From a checkpoint of a small encoder-decoder audio transcriber: encoder norm batchnorm, encoder rnn lstm.
Rows from block 2 of the text decoder of a small encoder-decoder audio transcriber, named by matrix and row number. Rows with one number belong to one neuron. Each number is 128 + 24 x the weight over its row's rms, rounded and kept within 0 to 255. All counts start at 0.
Before each neuron's rows are labels from the 100 texts, of 14976, where the neuron reaches its highest value: "fires on" is the input token at the peak. Only what is clearly more common there than usual is listed. The data: read English sentences (LibriTTS-R).
# fc1: MLP up (decoder.blocks.2.mlp.fc1.weight, 768x192), inputs 96-191
# fc2: MLP down (decoder.blocks.2.mlp.fc2.weight, 192x768, transposed), outputs 96-191

fires on: "f"; "d"
fc1.62 [106 104 126  96 137 134 146 120 118 140 108 120 135 166 121 151 147 178 124 151  99 103  93 109 146 140 148  89 137 132 138 140 117 104 102 146 131 145 112 112  93 118 139 106 154 130 159 123  98 130 118 114 151  97 114 115 177 123  98 106 129 139 143 175 128 118 127 122  98 150 137 106 133 118 123 124  85 140 122 143 176 120  97 136 137 184 121 154 157 158 121 132  95  94  93 130]
fc2.62 [144 128 123 139 138 141 137  93 174 114 119 137  67 169 125 122 154 125 164  91  74 125 142 126 135 129 149 148  91  90 102 125 109 151  82 146 121  77 138 116 160 156 161 147 147 183 121 151 115 117  84 161 123 117 126 113 129 136  96  89 145 121 147 149 145 110 129 138 102 160 107  84 107 154 130 123 126 154 106 145 169  87 119 128 112  95 133 163 129 125 156 163 102  98 150 116]

fires on: "i"; "c"; "b"; "n"
fc1.762 [133  80 121 141 148  64 131 112  73 137 127 153 166 142  96 149  97 131 147 157 161 158  97 121 118 108 118 155 114 145 118 149 133 102 152 143 147 160 117 130 152 126 153 115 137 107  99 142 125  86 123 131 106 145 127 125 136 101 140 150 112 157 146 119 154 118  61  78  97 164 113 134 125 114 200 167  97 114 167 142 138  87 103 116 127 101 162 104 143  70 125 133 131 136 117 148]
fc2.762 [156 147 115  86 139 163 133 136 140  87 102 105 115 150 154 104 194  85 140 101 180 148 188  81 134 135 128 163 123 123 168 120 122 143  98 162  86 118 114  92 106 138  91 126 137 114 126  95 122 133 110 111 141  95 164 149 103 146 122 121 112 125 160 136 128 136 141 104 173 109 104 166  98 137 100 126  99 120 120 153 111 144 126 152  92 126 124 115 131 109 160 129 160 108 126 116]

fires on: "w"; "f"
fc1.13 [115  86 142  95 139 106 124  95 125  84  72  93 123 123 132 141 106 137 170 141  90 109 101 105 128 107 149 110 110 132 133 167 117 161 108 138 143 110 117 173 135 148 151 122 135 103 138 106 135 124 127  75 111  96 158 139 158 132 137 161 116 109 115 146 134 115  96 124 123 175 131 105 159 105 162 140 137 146 141 175 127  94 117 112 117 150 132 120 113 136 113 115 116 131  72 107]
fc2.13 [154 153 133 153 144 168 114 122 144 171 113 154 130 133 141 124  99 109  91 119 114 142 127 120 194  98 134  93 151 175  96 128 159 151 129  84 121 158  97 111 142  78 150 134 123 108 121 141 125  93 124 141 137 154  87 142 133 146 112  99 131 148  85 124 107  89  95 150 109 126 125  79 140 142 129 111 109  80 162  90  99 145 146 155 150 138 135  90 130 111 114 126 118 130 167 121]

fires on: "w"; "v"
fc1.214 [125  68 124 111 165 148 105 105 148 128 110 138 122 127 144 153 167 117 150  98 151 102 154  86 141 134 140 142 162 124 146 158 122 137 105 157  69 138 111 121 107 196 142 113 137 127 149 115 158 159  92 140 142  91 140  55 127 112 157 138 101 133 168 157 149 152 136 106 126 132 125 148 111 128 125 149 144 146 112 137 114 157 180  95 109 154 114 113 108 116  95 150 142 118 125 133]
fc2.214 [121 107 146 112 167 125  84 168 128 135 126 131 127 112 112 179 144 116 184 103 168 129 134 144 127 101 138 152 135 111 123 145 115 184 124 147 110 129 121 187 151 173 107 120 158  82 109  95  97 144 162  74 113 134 113 152 122 149 149 166 105 130 131 102 142 178 117 130 122 119 126 153  99  99 138 159 146 146 122 128 106 111 125 138 109  92 122 107 162 122  86 124 144 125 106 118]

fires on: "a"; "l"
fc1.132 [127 127 112  76 150 152 134 115 119 178 127 138 146 153 155 115 135 169 152 114 171 132 127 126 131 124 128 129 179 144 152 127 112 142  89 151 138 160 116 137  91 115 114 116 148 104 150 135 135 140 137  88 129 129 100 146 156 124  96 147 108 142 141 128 108 131  91 149 120 120 130 129  54 138  99 122 109 135 160 170 118  94 122 161 130 145 137  97 150 119  65 124 138 127 108 137]
fc2.132 [136 151 161 190 156  90 113 126 157  95 106 110 165 104 111 155 108 152 114 118 154 108 115 153 137 168 117 145 119  84 108  89 129 168 170 129 131 137 136 136 125 145 119 135 146 141 105 122 107 136 130 166 154 108  96 121  95 109 101 121 152  68 144  83 121  95 143  75 156 149 132 114 133 123 147 136 108  98 119 123 128 119 112 135 117 112 153 112 160 127 115 151 124 140 136 117]

fires on: "w"
fc1.469 [114 140 128 113 138 146 112  84 108 131  88 101 107 124 174 151 160 152 194  75 142 151 141  95 146 124 116 122 126 117 127 113 107 138  73 163 103 139 134 119 112 154 146 107 140 135 165 120 151 155  62 146 140 109 140 113 116 146 127 157 154 122 145 170 135 176 112 105 173 130 100  96 136 123 124 103 125 151 113 164 139 117 176  81 130 142 120 141 150 162 111 137 125  95 101 125]
fc2.469 [176 208 108 143  87 181 132 110 117 111 116  82  55 127 136 107 180 119 180 151 124 175 150 129 125 139 131  93 120 117 122 124 127 136 127 134 106  93 117 132 151 159 124 134 120 139 114 128  95  96 149 135 144 117 129 180 118 167  91 148 140 137 156 123 138 123 145 114 153 128  76 124  93 137 113 150 126 125 122 141 122 104 111 149 129 121 154 105 120  81 196 126 151 130 140 161]

fires on: "f"; "d"; "e"
fc1.593 [118 137 153  99  93 125 180 130 114 128 121 102 100 142 127 136 136 159 170 157 122  97 117 166 150 107 142  90 156 139 122 122 113 170 116 134 115 148 116  82 141 120 154 133 138 134 141  94  74 118 124  86 135 117  98 110 158 143 131 151 143 166 111  85 129 133 121 109 111 133 124  71 126 136 130 140  84 128 127 137 137 111 179 112 144 186 130  73 150 171 126 150 141 114 133 143]
fc2.593 [115 170 123 131 151 110 134 129 161 121 120 157 148 113 139 117 119 104 132 103 129 119 139 106 154 138 131 130 129 102 149 130  95 112 134 151 119 115 168 139 121 147 113  93 110 108 141 109 145 125 129 107 146 114 145 101 103 107 169  81 128 122 115 141 119 167 110 160 152  78 183 137 131 127 149 109 138 119 128 134  95 166 133 106 108 143 106 118 107 144 125 113 151 121 122 156]

fires on: "f"
fc1.521 [115 139 127 118 159 110 155 100  96 125 122 129  97 165 114 131 132 149 218 160 163 116  96  58  90 144 130 125 164 117 105 149  96 152 126 129 115 136 152 140  93 131 171 118 136 136 121 119 120 118 135 127 121 115 143  99 179 133 130 112 121 171 141 139 105  96 114  89 149 115 136  84 128 114 137 125 112 128 154 153 167 135 127  59 103 117 151 110 156 117  94 107 119 118 128 107]
fc2.521 [ 97 124 138 163 130 109 137 117 106 119 121 116 104  61 130 173 111 130 104 148 109 148 103 163 154 113  89 136 129 135 104 107  94 174 154 129 152  97 136 113 147 153 171 154 146 146  90 135 140 134 122 176 117 140  84  96  99 134  96 110 151 126 106  94 138 136 116  96 157 126 136 118 132 128 144 138 188 131 122 132 117 159 138 154 103 129 150 149  92 115 172 103 115 163 129 148]

fires on: "a"; "e"
fc1.243 [140 107 122 109 158 119 154 124 105 179 159 145 158  99 112 176 120 161 147 147 161 140 113 117 117 105 129 157 132 122  93 115 129 137 126 165 135 127  59 164  98 138 148 130 150 103 131 107 149 152 132  83 106 104 101  93 152  60 140 135 114 152 148 122 119 132 117 117 150 112 111  84 123 101  91 137 165 149 142 127 115 158 142  80 123 141 144 155 122  91  89 132 140 126 105 114]
fc2.243 [231 152  93 181 137 144 142 121 134 145  99 113 150 107 128 162  86 158 112 159 152 109 114 152 147  96 105 137 150 161 157 135 123 145 135 140 101 117  83 121 119  94 121 138 131 130 122 139 139 101 130 137 135 146 128 116 130 106 127 201 112 141 163 127 148 135 117 116 137 146  96 101 110 120  72 138 119 100 164 131 126 112 103 125 155  98 137 110 159 102 117 134 118 113 130 127]

fires on: "b"; "i"
fc1.261 [153 121 135 151 136 105 132 118 126 156 168 136 138 117 115 111 104 147 127 175 118 129 105 121 166 134 141 123 152 156 151 138 122 121 116 124 150 107 157 137  63 155 103 116 135  68 154 101 137  88 148 141 126 120 114 108 108 116 117 130 109 200 131 104 148 186  98 111 115 134 129 136  43 112 148 128 113 131 127 136 116 118  90 140 158 108 189 146 103  85 128 111 142 129 125 125]
fc2.261 [134 128  95 134 100 158 124 130  98 112  97 113 171 110 143 126 144 107  99 107 160 161 147 160 136 149 131 123 114  83 138 108 145 122 109 160 139 119 111 117 183 113  98 187 114 127 133 131 125 161  93 134  88 123 102  94  85 115 116 163 129 119 132 149 118 119  75 132 163 114 139  99 133 144 125 112 179 103 109 118  94 114 111 137 119 107 101 155 135 168 157 128  94 123 134  98]

fires on: "i"
fc1.442 [109 106 121 151 137 136 172  90 127 164 108 170 105 123 132 138 141 164 163 136 117 148 125 126 104 148 124 135 137  99 160 138 105  97  78 148 133 119 107 136 121 169 172 120 121 119 154 114 126 147 113 148 113 107 119 112 138 139 108 123 118 130 133 176 141 130 125 126 141 138 157 137 110 119 164 137 120 148 121 149 116  71 128 115 142 144 157 159 123 141 155 139  99 111  95 130]
fc2.442 [113 154 147 120 183 188 112 199 134 149 131 136 148 136 132 116 135 135 180 137 149 121 102 112 122 105 128 105 142 147 116 182 125 153 117 146 102 134 134 134 157 114 130 136 126 136 166  88 107 161 123 111 137 164 144 118 116 100 146 166 125 144  90 125 128 149 149 124 130  96 129 145 133 107 144 144 121 126 136  92 110 123 151 116 103 129 163  96 112 133  72 138 188 130 146 151]

fires on: "e"; "d"
fc1.45 [124  96 158 117 129  95 135 143 159 132 136 123 141 150 149 135 160 144 155  95 109 145 135 149 161 121 154 153 101 177 171 129 131 124  97 149 109 152 138 110 157 127 158 106 129 170 119 127  80 106 128 154 160 113 162 125 114 125 146 180 141 124 133 131 118 159  92  84 125 177 117 118 138 120 143 163 119 132  92 131 144 113 157 135  62 156 135 135 137 171 165 138 115 121 151 138]
fc2.45 [ 89 149 118 148 143  74 129 140 119 171 165 172 137  90 102 109  94 140 117  95 147  83 124  99 140 139 131 163 153 138 150 155 149 128 104 127 127 145 163 153 160 145 124  78 141 105 132 137 168 130 155 118 113 174 103 124 154 120 142  74 109 124 143 124 150 143 143 196 131  85 170 116 147  92 113 116 134 112 152 129 132 149 100  93 129 119  93 111 125  91 106 116 124 135 117 118]

fires on: "e"
fc1.124 [106 121 154  84 127 127 144 114 141 117 129 129  72 130  97 115 159 178 175 135 160 139 108 112  60 116 139 138 175 136 146 133  93 112 116 119 124 153 109  92 137 165 149 144 111 103 167 109 138 154 104 137 147  95 172 130 155 140 129 143 123 154 156 116 110 181 140 135 117 125 129 134  87 102 108 123 109 111 172 139 131 123 139 123 156 164 110 112 115  98  66 122 164 119  85 135]
fc2.124 [114 161 150 127 148 139  88 158 122 173 107 122 123 127 148 130 140 147 105 155 151 126  98 132 120 107  88  76 136 116 113  70 131 134 134 118 135 131 113 156 139 107 130 140 129 116 106 138 153 107 140 149 172 143 128 150 140 138 136  96 192 124  63  77 130 117 160 148 139 126 126 127 146 161 120  92 121 108 128 121 149 135 116 164 164 124 165 124 124 157 116 145 126 158 141 122]

fires on: "v"; "d"
fc1.61 [135 115 169 116 151 135  84 110 146 163 157 159 107 121 131  91 128 139 113  97 123 170 121 125 151 106 133 155 122 159 147 169 117 111 132 161 136 108 123 142 126 154  70 155 120 149 147 131 140 153 140 108  96 133 123 101  69 158  97 149 148 112 110 153 125 101 149 104 174 123 134 121 136 133 148  90 115 124  94 121 139 144  95 112 111 126 178 110 155 186  95 115 121 111 106 169]
fc2.61 [155 154 170 110  98 147 105 135 109 118  88 174 172 119 141 126  71 118 139  80  93 152 155 111 100 131 125 156 146 171  96 146 103 138 152  91 109 138 150 142 148 139 109 163 116 132 130 124 117 184 113 159 123 127  98 126 137 130 179 135 137 147 124 136 180 130 101 167 182 168 110 149 140 142 149 164  94 137 122 131 153 138 169  99 163 143 130 135 101 118 119  99 119 166 109 160]

fires on: "f"
fc1.334 [127 133 120  99 143 115 162 173 121 101 138  91 187 131 140 131 147 158 133 147 108 146  70 149 105 117 149 125 155 149 148 127 143 154  95 147 121 137 101 145 113 103 114 137 117 134 162 126 121 148 156  65 116 121  90 143 161  82 127 156 113 129 127 139 119 109  90 117 122 135 139 111 138 127 122 157 111 145 148 150 129  78 144 138 109 155 132 117 129 112  72 116 154 124  91 119]
fc2.334 [189 103 112 178 159 134 116  96 155 132 130 168  92 176 130 143 124 126 150 136 143 137 119 129 146 119 120 119 110 103 100 123 120 124 137 140 176 115 120  98 137 148 165 137 159 114  96 144 121 118 141 141  95 127  94 137 109 157  78  65 133 129 139 116 138  86 119 158 120 157 138 119 149 155 169 149  86 104 132 130 140 149 117  85 134 103 134 131 148  83 155 113  93 128 184  84]

fires on: "e"; "l"
fc1.749 [163 171 150 114 131 142 166 132 103 153 155  79 138  99 101 131 122 149 151 142 132 112  77 159  94 103 161 148 141 112 145 124 128 121 126 127 119 120 127 156  66 111 154 130 107  83 132 124 137 135 133  69 129 111 117  82 183 107 138 164 140 168 159 118 114 184 133 146 139 110 142 131  93 122 110 123 149 147 136 121 121 129 122 143 123 148 149 150 107 124  94 129 155 109 118 142]
fc2.749 [162 159 129 175 148 143 116 121 157 134 102 134 110 116  83 140  79 124 131  92 164 135 169 145 156  92 115 123 134 157 130 128 122 114 154 130 173 118 129 107 136 121 155 124 130 140 116 167 142  88 102 179 123 159 138 138 129 116 113 146 165 144 151 146 134  98  92  96 137 101  97  91 145 134 114 156 106 102 119 116 163 153 125 105 110 100 137 143 160 125 160 109 106 127 104 130]

fires on: "w"; "i"
fc1.73 [154 132 110 122 145 147 120 107 119 108 131 124 127 157 206 128 158 112 157  75 184 149 137 108 137 144 123 166 146 116 194 138 119 119 120 180 137 104 127 114 110 168  99 126 138 114 141 142 123 153 112 116 107 110 153  79 105 137 120 132  96 114 184 168 141 130 126  92 153 114 113 122 134 103 136 139 131 117 128 158 119 132 133  99 126 118  96 156 107  95 104 122 129 120  95 134]
fc2.73 [151 150 108  96 119 155 116 156  89  92 130 101  95 105 140  90 126 123 156  92 149 131 112 151  91 131  73 126 150  88 107 127 145 125 120 153 128  87 118 137 138 127 101 123 104 119 139 121 148 142 125 159 142 115 110 130 104 119 144 184 149 128 109  84 154 174 134 150 151 130 144 183 157  99 135 104 169 105 146  99 106 138 158 138 134 140 129 131 127 133 127 112 186 127 142 154]

fires on: "f"; "a"
fc1.78 [124 106 145 125 174  69 132 131 131  76  98 164 132 127 151 119  96 106  94  87 164 116 119 118 128 152 118  93 115 154 154 130 143 128 137 131 101 104 153 166 143 112 148  98 175 158 149 105  84  96 119 113 118 123 121 151 114 147 160 177 143 125 118 107 113 122 193 118 126 113  82 139  92 153  86 136 151 128 123  90 113 106 113 172 155 160 122 153 134 137  67  99 148 124 137 103]
fc2.78 [142 155  87 141 137 160 117 126 133 128 175 137  75 109 101 137 148 127 140 138 141 108 115  97 127 118 139 115 124 107 108 104 135 150 129 148 140 112 119 134 150 111 122  83 188 156 133 159 147 122  78  90 101  91 102 122 136 126 143  78 138 109 156 105  79 153 126 104 114 123 115 172 153 126 149 111 117  87 120 128  97 150 139 155 125 141 134  93 106 142 128 107 126 108 155 123]

fires on: "b"; "i"
fc1.361 [146  79 103 148 148  86 111 105 133 138 154 141 160 138 118 131  84 135 137 144 135 144 121 140 133 129 128 136 133 135 129 138 110 116 145 116 166 137 122 171 143 131 134 150 141 113  92 143 116  98 135 122 104 138 110  96 112 101 149 141 149 147 131 104 133 132  92 100 130 156  94  89  66 116 186 153 102 144 141 137 150 127  75 127 143 105 193 158 100  64 151 111 129 132 117 125]
fc2.361 [151 133 116 111 127 170 134 129 121 101  95 104  88 126 151 100 186 128  99  80 144  90 140  87 104 161 116 143 144 109 164 137 163 120 111 121  76 103 141 158 117 115  90 134 141 139 128 127 133 153  89 107 150  92 187 129 132 124 175 111 102 150 141 147 129 193 112 109 148  79 139 168 115 115  83  92 157 113 117 139 137 153 111 131 101 108  74 119 144 153 160 138 107 108 133 128]

fires on: "b"; "o"; "i"
fc1.245 [113 110 125 120 169 176 150  98 118 129 105 164 124 132 107  97  78 164 108 159 119 127 132 130 103 109 126 108 148 156 134 138 132 135 110 144 110  98 112 168 158 120 152 116 181 135 120 116 139  99 102 164 116 114 103 108  98  87 136 161  84 126 136 115 168 135 121 104 104 101 122 114  70 123 135 148 108 144  84 127 177 154 142 157 152 134 173 169 139 137 140 140  94 121 130 102]
fc2.245 [174 140 114 146  64 126  96 113 158 130 103 107 133 118 167 146 180 159 124 143 139  74  90 121 122 160 110 121 161  98 120 121 123 118 108 143 151 130 136 123 137 125 121 151 111 135 108 155 140 123 132 161 159 151  96 122 150 178  95 111 159 134 129 108 104 149 121 115 101 158 158 134  88 145 112 119 127 120 113 165  99 120 142 114 145  91 106 121 129 167 137 150  96 117 110 145]

fires on: "f"
fc1.638 [127 112 132 124 129 109 117 118 129 126 114 133 127 115 101 158 124 180 142 142  92 120  83  92 101 123 126 128 142 140  99 135 103 141 137 118 106 110 115 116 126 138 144  79 117 132 134 103 145 116 102 123 140 127 130 150 199 140 178 103 162 122 124 100 116 177 158 124 118 153 136 124 123 127 155 113  61 141 158 119 144  94 168 123 134 133 130 120 137 128  62 118 148 123 100 130]
fc2.638 [127 128 138 135  96  96 126 122 123  88 135 118  94 100 103 111  90  87 132 143 142 100 185 176 128 145 149 123 107  95 144 148 146 112 115 145 146 123 166 147 159 159 128 152 102 123 145  99 105 111 123 128 117 144 181 115 114 138  69 155 137 142 132 123 155 121 137 114 156  83 135 164 111 104 180 139 194 141 111 162 100 102 153 147 103  82 110 147 129 169 152 104 108 123 141 125]

fires on: "e"; "a"
fc1.201 [135 156 125 139 128 118 166 124 126 147 126 139 124 138 137 128 185 138 145 160 166 177 129 134 157 140 165 147 185 156 112 112 103 150 108 136 107 106 106  78 170 135 147  95 123 140 174 113 116 109 125 174 146 113 101 125 143 136 139 111 158 169 115 122 103  77 118 113 134 135 107  88  92 116  90 117 128 121 120 110 132  83 150 152 136 139 132 119  89 110  85 125 146 101 133 140]
fc2.201 [107 101 108 114 141 109 135 129 117 126 136  92 133 147 117  96 102 129 138 125 113 130 130 101 133 114  76 127 118  82 151 134 146  88  88 126  94 162 120 147 101 164 111 101 108  97 104 126 138 154 139 117 132 106 114 145 122 153 139  91 122  74 126 144 130 177 145 155 126 113 134 148 159 126 124 141  89 118 125 136 134 150 147 108  90 143 160  94 178 125 157 128 138 132 167 119]

fires on: "f"; "d"; "n"
fc1.466 [163 130 120 120  95  93 146 100 143 168 118 107 117 142 158 142 142 153 130  69 123 121 110  94 145 108 133 139 109 176 114 143 115 132 115 106 137 125  90  79 150 148 125 106 144 135 138 133 118  93 104 127 149 118 161 156 133 138 182  94 137 140 125 122 120 137  43 155 116 146 136 132 147 113 134 124  68 121 132 132 137 108 150 104 103 167  96 117 133 125 124 132 144 105 110 149]
fc2.466 [127  76  97  83 117 172 129 133 118  76 118 127 146 159 112 124  98 105  98 127 131 138 140 138 150 180 137 145 128  89 143 125 126 112 142 121 169 110 152 101 137 134 121 109  74 147 165 146 142 117 134 159  82 117 121 153 152 141 111 159 104  96 135 144 113  94 154 118 102 134 120 146 144 127 171 138 170 126 131 102 148  86 112 166 138 123 137 132  99 136 132 129 131 118 170 117]

fires on: "w"
fc1.415 [131 142 116 104 117 127 139 123 148 104 106  79  76 129 180 161 161 153 180 130 114 122 122 100 117 130 112 101 123 123 121 119  47 165  92 150 110 127 136  88 144 174 111 124 121 111 133  80 120 161 118 122 150 110 145 129 139 173 117 156 122 125 156 124 127 181 134 126 133 135 144 149 145 128 154 115  94 119 112 141 114 136 156 119 122 179 112 128 139 156 115 110 133 112  95 148]
fc2.415 [156 184 101 168 115 144 134 118  77 125 144 119 113 112 147  93 146  93 125 134 148 162 153 143 131 144 105 147 106 126 115 103 122 121 120  97 151  71 133 139 153 138 137 135 152 130 128 160 129  99 137 133 156 109 121 163 131 121  94 108 166 140 116 108 148 127 139 103 169 127 115 116  98 111 111 131 127  98 134 151 139 132  87 164 149 103 171 128 118  85 172 129 119 111 159 121]

fires on: "b"
fc1.580 [123 108 130  95 126  97 142  89 111 106 137 131 123 102 160 165 150 164 166 104 152 135 147  74 113 102 117 145 117 109 135 106  72 136  87 121 123 102 123 126 107 188 139 137 139  85 155 115 147 150  83 119 126 110 149 102 128 140 109 113 115 138 182 140 172 175 116 114 151 124 119 173 124 107 147 121 124 130 112 143 125 116 145 135 143 139 133 183 141  86 102 115 134 107  76  97]
fc2.580 [129 152 136 178 170 108 120 147 125 124 111 110 134 126 126 141 131 121 162 129 135 161 142 190 159 136 124 150 110 148 124 123 124 131 136 104 123 136 141 117 140 145 173 105 112 156 124 121  89 132 162 158 146  93 127 167 113 119  70 144 158  77 144 113 129 144 135 103 145 137 128 134 140 111 121 130 124 161 107  95 135 106 150 116  79 140 131 122 152 110 164 116 158 140 137 142]

fires on: "v"; "w"
fc1.600 [ 90  99 137  91  94 115 183 124 112  92  73 117 140 143 159 115 172 161 177 121 161 156 147 100 111 157 111 169 146 132 130 106  98 114 118 139 149 110 130 123 115 141 169 128 119 167 183 155 137 127 135 151 111 119 119  98 141 125 120 173  94 151 158 123 138  98 128 104 145 100 134  75 130 116 133 132 141 155 117 139 125 124 149 146 132 137 132 143 105 137 120 129 123 130  83 156]
fc2.600 [165 119 121 115  85 122  76 144  64 110 179 130 102  90 110 157  75 145 112 112 156 111 139 137 116  57 117 141 121 138  98 128 160 155 140 102 148 121 110  78 156 143 125 146 128 125 110 121 137 135 144 145 145 143 143 124 112 122 123 155 130 153 130 103 151 143 121 186  96 133 151 168 175 128 135 126 145 129 131  91  71 150 144  94 136 119 120 133 121  96  98 137 142 133 140 112]

fires on: "a"; "l"
fc1.736 [143 139  93  89 137 166 174 126 113 146 130 136  91 156 131 133 127 138 153 117 153 166 190 118 106 118 143 144 150 155 164 153 124 118  95 141 101 139 120 123 126 127 127 139 135  99 121 145 152 124  97 109 120  77 138 143 142 117 132 120 116 140 154 185 105  91 112 131 139 123  92 110  92 116  76 120 104 130 154 158 141  74 110 143 143 136 128 129 112  97 140 130 159 114  95 120]
fc2.736 [117 125 135  95  75  85  93 126 128 127 121 157 153 101 134 100 140 164 129 150 119 119  72 130  98 142 101 113 120 160 128 113 125 135 129 128 101 130 125 134 130 122 100 130 103 113  95 114 164  91 132 152 175 156 119 146 123 126 115 146 131 124 100  69 151 151 124 131 143 181 114 168 136 125 152 130 133 105 159 110 136 143 148 141 144 126 103 149 145 131 126 114 141 143 142 119]

fires on: "v"; "h"; "l"
fc1.513 [147 122 126 101 116 119  71 143 135 109 102 122 115 120 104 107 145  90 118 141 102  80 138 128 141 142 130 137 135 100 114 199 131 104 158 127 134 111  87  97 140 106 134 157 198 163 139 132 124 132 132 159  87 149  99 108 142 196  99 157 156  66 123  94 137 148 111 130 115 109 126 155 136 159 136 138 119 149 128 152 165 149 136 132 143 119 169 115  89  89 113 122 136 124 139 124]
fc2.513 [186 114 162  98 154 160 161 145 126 108 107 165 123 154 136 115 121 135 147 142 141 145 145 114 133 112 130 147 113 141 144 151 130 168 123 144  91  88 146 125  99 121 136 173 126 139 129 100  88 159 110 161 170 105 168  74 157 126 140 127 124 126  84 129 146 117 113 158 100 114 114 121 129 103 107 155 131 103 165 147 142 128 140 152  92 108 145 102 173 103 189 177 106 118  84 107]

fires on: "e"; "v"
fc1.536 [ 99 121 129 105  86 154 133  89 161 118  63 104 124 150 148 105 156 118 170 125  89 166 103 120 136 173 133 115 121 129 111 130  80 117 127 128 125 115 141 129 129 145 148 112 112 117 146 106 116 143 109 184 117  63 110  54 111 141 122 105 171 129  94 138 104 135 143 110  97 140 112 114  87 131 151 103 158 169 102 119 141  88 121 128 105 172 152 136 137 153 125 103 101 122 150 121]
fc2.536 [147 123 119 142 136 116 112 140 144 139 201 139 128  74 128 181 123 137 113 121 141 119 112 120 133  98 158 181 148 173 145 125  98 139 161  79 169 133 139  85 123 124 118  94 142 109 138 114 138 109 141 120 123 195 131 145 145 146 146  86 128 164 105  90 114 102 124 146 113 119 156 136 117 131 155 134  94 112 158 111 116 121 130 137 141 123 105 129  95 101 115 131 141 117  91 162]

fires on: "i"
fc1.314 [132  79 125 165 131 100 108 117  97 118 168 126 156 128 108 175 102 136 146 113  83 157  99 139 150  45 112 116 119 130 108 152 155 146 109 156 147 127 110 129 119 137 151 128 135 123 110 128 149 141 140 107 108 179 116 141 126 126 114 184 133 151 122 127 155  99 118 124 136 139 119 122 142 125 175 133 121 142  91 135 172 121 132 139 148 112 168 155 107  88 125 129 134 155 133 113]
fc2.314 [131 139 154 122 157 122 183 145 113 145 102 139 128 115 136 115 162 111 122 122 140 115 146 163 117 155 160 111 153 101 174 120 141 110 124 105 104 140 148 131 105 118 117 113 127 157 155 129 102 171 155  74 113  99 135 128  96 104 140 127  90 120 125 167  95 160 140 132 126  67 149 142 130 127 107  88 161 116 104 121 115 113 137 126 131 100 100 111 152 189 153 153  99 109 147 122]

fires on: "i"
fc1.236 [144 120 101 146 138 186 168  89  78 153 102 155 134 140 149 120 129 118 120 106 115 184 138 138 172  96 142 125 129 149 149 119 118 116  69 114 120  96  72 164 127 173 128 123 140  58 142 129 138 128 119 137 136 108 127 109 130 135 106 122 119 125 143 186 149 144  77 106 126 131 115 162  96 121 138 113 159 150 113 178 122  97 122 149 184 119 154 162 103  78 132 121  97 105 122 126]
fc2.236 [ 90 167 116 122  93  96 125 179 118 132 168 119 119 141 105 121 121  92 178 108 140 121 179 164 155 120 155 147 128  86 107 126 107 181 145 135 143  89 162 135 152 146 144 113 113 111 150  93 108 143 100  99  78 101 134 118 140 137 142 140 169 178 127 124 136 113 111 100 163 119 144  61 126 109 162 140 130 144 163 121 106 118 166 147  87 120 139 153 124 122 103  98 107 133 125 134]

fires on: "w"; "u"
fc1.628 [126 113 119  74 149 195 159 128  97 109  89 170 142 149 131 145 168 144 163 105 151 130 159  97  95 125 129 152 183 137 129 135 114 105 121 174  60 106 121 117 123 153 132  97 144 119 156 140 141 127 121 134 112  88 125  73 148 114 154 130 103 139 163 147 158 113 131 106 121 125 127 116 166 103 117 145 106 114 115 174 176 126 146 104 128 126 114 117 111 135  85 140 118 120 100 103]
fc2.628 [ 87 104 145 119 127 106 131 148 138 124 106 162 121  77 103 182 100 136 113 150 133 110 131 179 156  98 145 144 104 152  96 108 112 155 169 130 137 143 141  91 123 148 136 133 105 161  85 112 180  93 116 173 119 126  74  88 110 137 140 144 133 119  91 112 160 143 134 142 136 149 177 164 151 137 153 123 161 136 113 113 142 160 126 116 127 109 140 147 112 162 126 106 117 166 114 132]

fires on: "e"; "y"; "k"
fc1.687 [103 141 127 168 166 118 143 160 102 112 109 103 169 128  76 142 128 145 132 114 118 160 145 138 123  79 102 123 137 134  99 124  54 122 133 162 142 199 144 142 132 130 121 108 136 110 124 147 148 119 104  92 136  60 121 166 122 146 122 118 131 118 117 113 134  85 141 159 116  94 153 116 129 116 113 162  90 106 103 133 133 103 148 118 140 106  72 123  96 133 123 141 120 133 147 127]
fc2.687 [119 124 142 124 169 144 100 136 168  98 146 153 123 183 128 136  99 145  96  94 119 121 108 130 110 144 140 110  75 147 129 153 113  99  99 123 123 190 147 127 139 159 134 129 156 100 136 125 149 120 154 112 184 122 119 153 150 122 129 138 158 129 149 118 109  88 100 122 136 120 135 104  94 144  87 121 163 117  84 142 100  81 106 123 103 106 131 144 110 145 128 130 138 121 124 128]