A small encoder-decoder audio transcriber, trained from scratch.
Model: 3.81M parameters, log mel input, encoder arch crnn, encoder norm batchnorm, encoder activation silu, encoder depths [1, 1, 2, 1], encoder widths [96, 96, 96, 96], encoder rnn lstm, decoder width 192, decoder layers 7, decoder norm layernorm, decoder activation gelu.
Training: adamw at rate 0.001, 3200 steps.
Data: 15625 training examples, 9.8 epochs.
Rows from block 3 of the audio encoder of a small encoder-decoder audio transcriber, named by matrix and row number. Each number is 500 + 40 x the weight over its row's rms, rounded and kept within 0 to 999. All counts start at 0. Numbers have three digits each. After the name is the row's rms in percent of the matrix's.
After each channel's rows are labels from the 100 clips, of 14976, where the channel reaches its highest value: "responds to" is what is common among them. Only what is clearly more common there than usual is listed. The data: read English sentences (LibriTTS-R). In brackets: how many of the 100, against the usual share in percent.
# conv: width-3 conv (encoder.blocks.3.conv.weight, 96x96x3, each kernel summed), inputs 0-47

conv.39 094:452509493523515477565539584468440462458465530522508491520472505472480465433426496516434458498553538438491496479458524496485479516537487510467512
responds to: the word "is" (40 vs 10.1)

conv.10 109:431478563454473471538515468526507535533472508500529533525444577525477479508543492447542477512524461463521437359485536574477488525550470466441511
responds to: the word "she" (37 vs 8.4)

conv.40 101:469464484511556571515506508546518586466499426573537472507519535424505535564475473497517475542483527468513510445489495545447522467601453438495514
responds to: the word "not" (43 vs 9.2); the word "was" (35 vs 15.4)

conv.9 106:515526563461523489575534423478509469460433566492505476540527472447498507476492442459509387477491484545544541453503524589517468519554506510534543
responds to: the word "was" (49 vs 15.4)

conv.1 106:505434490438512466506556530427517541546522451474476448471495471446534480482541486504550504428486421462490497461563445531476540517460485509542508
responds to: the word "for" (28 vs 9.4)

conv.16 097:572431530521483540518528516449479505434479448558519454508534432585509474558478518503436510473438538527495454469492491507512445470523545478563463
responds to: the word "was" (35 vs 15.4)

conv.92 103:453494495454473519497509520465418503491497549477462439525507460524500498438479504483444547478449463507561536491451459482498501482450467494495479
responds to: the word "i" (49 vs 20.3)

conv.76 102:521498504432523462509460455429429444455441559483493473423518453532540422488554498440543450482488436502479483546494435534542488410449537480532434
responds to: the word "not" (31 vs 9.2)

conv.74 103:504453467435455488522497449466431458528572540520518491450493470522496520483552506513462521470497435441521487457517482553476456498482483485495537
responds to: the word "be" (37 vs 8)

conv.28 092:516523458506540570480498476476513562450474438523476423521522531470515514548470566457537541520511457447579568545452538672543564503525521513502500
responds to: the word "not" (51 vs 9.2); the word "is" (26 vs 10.1)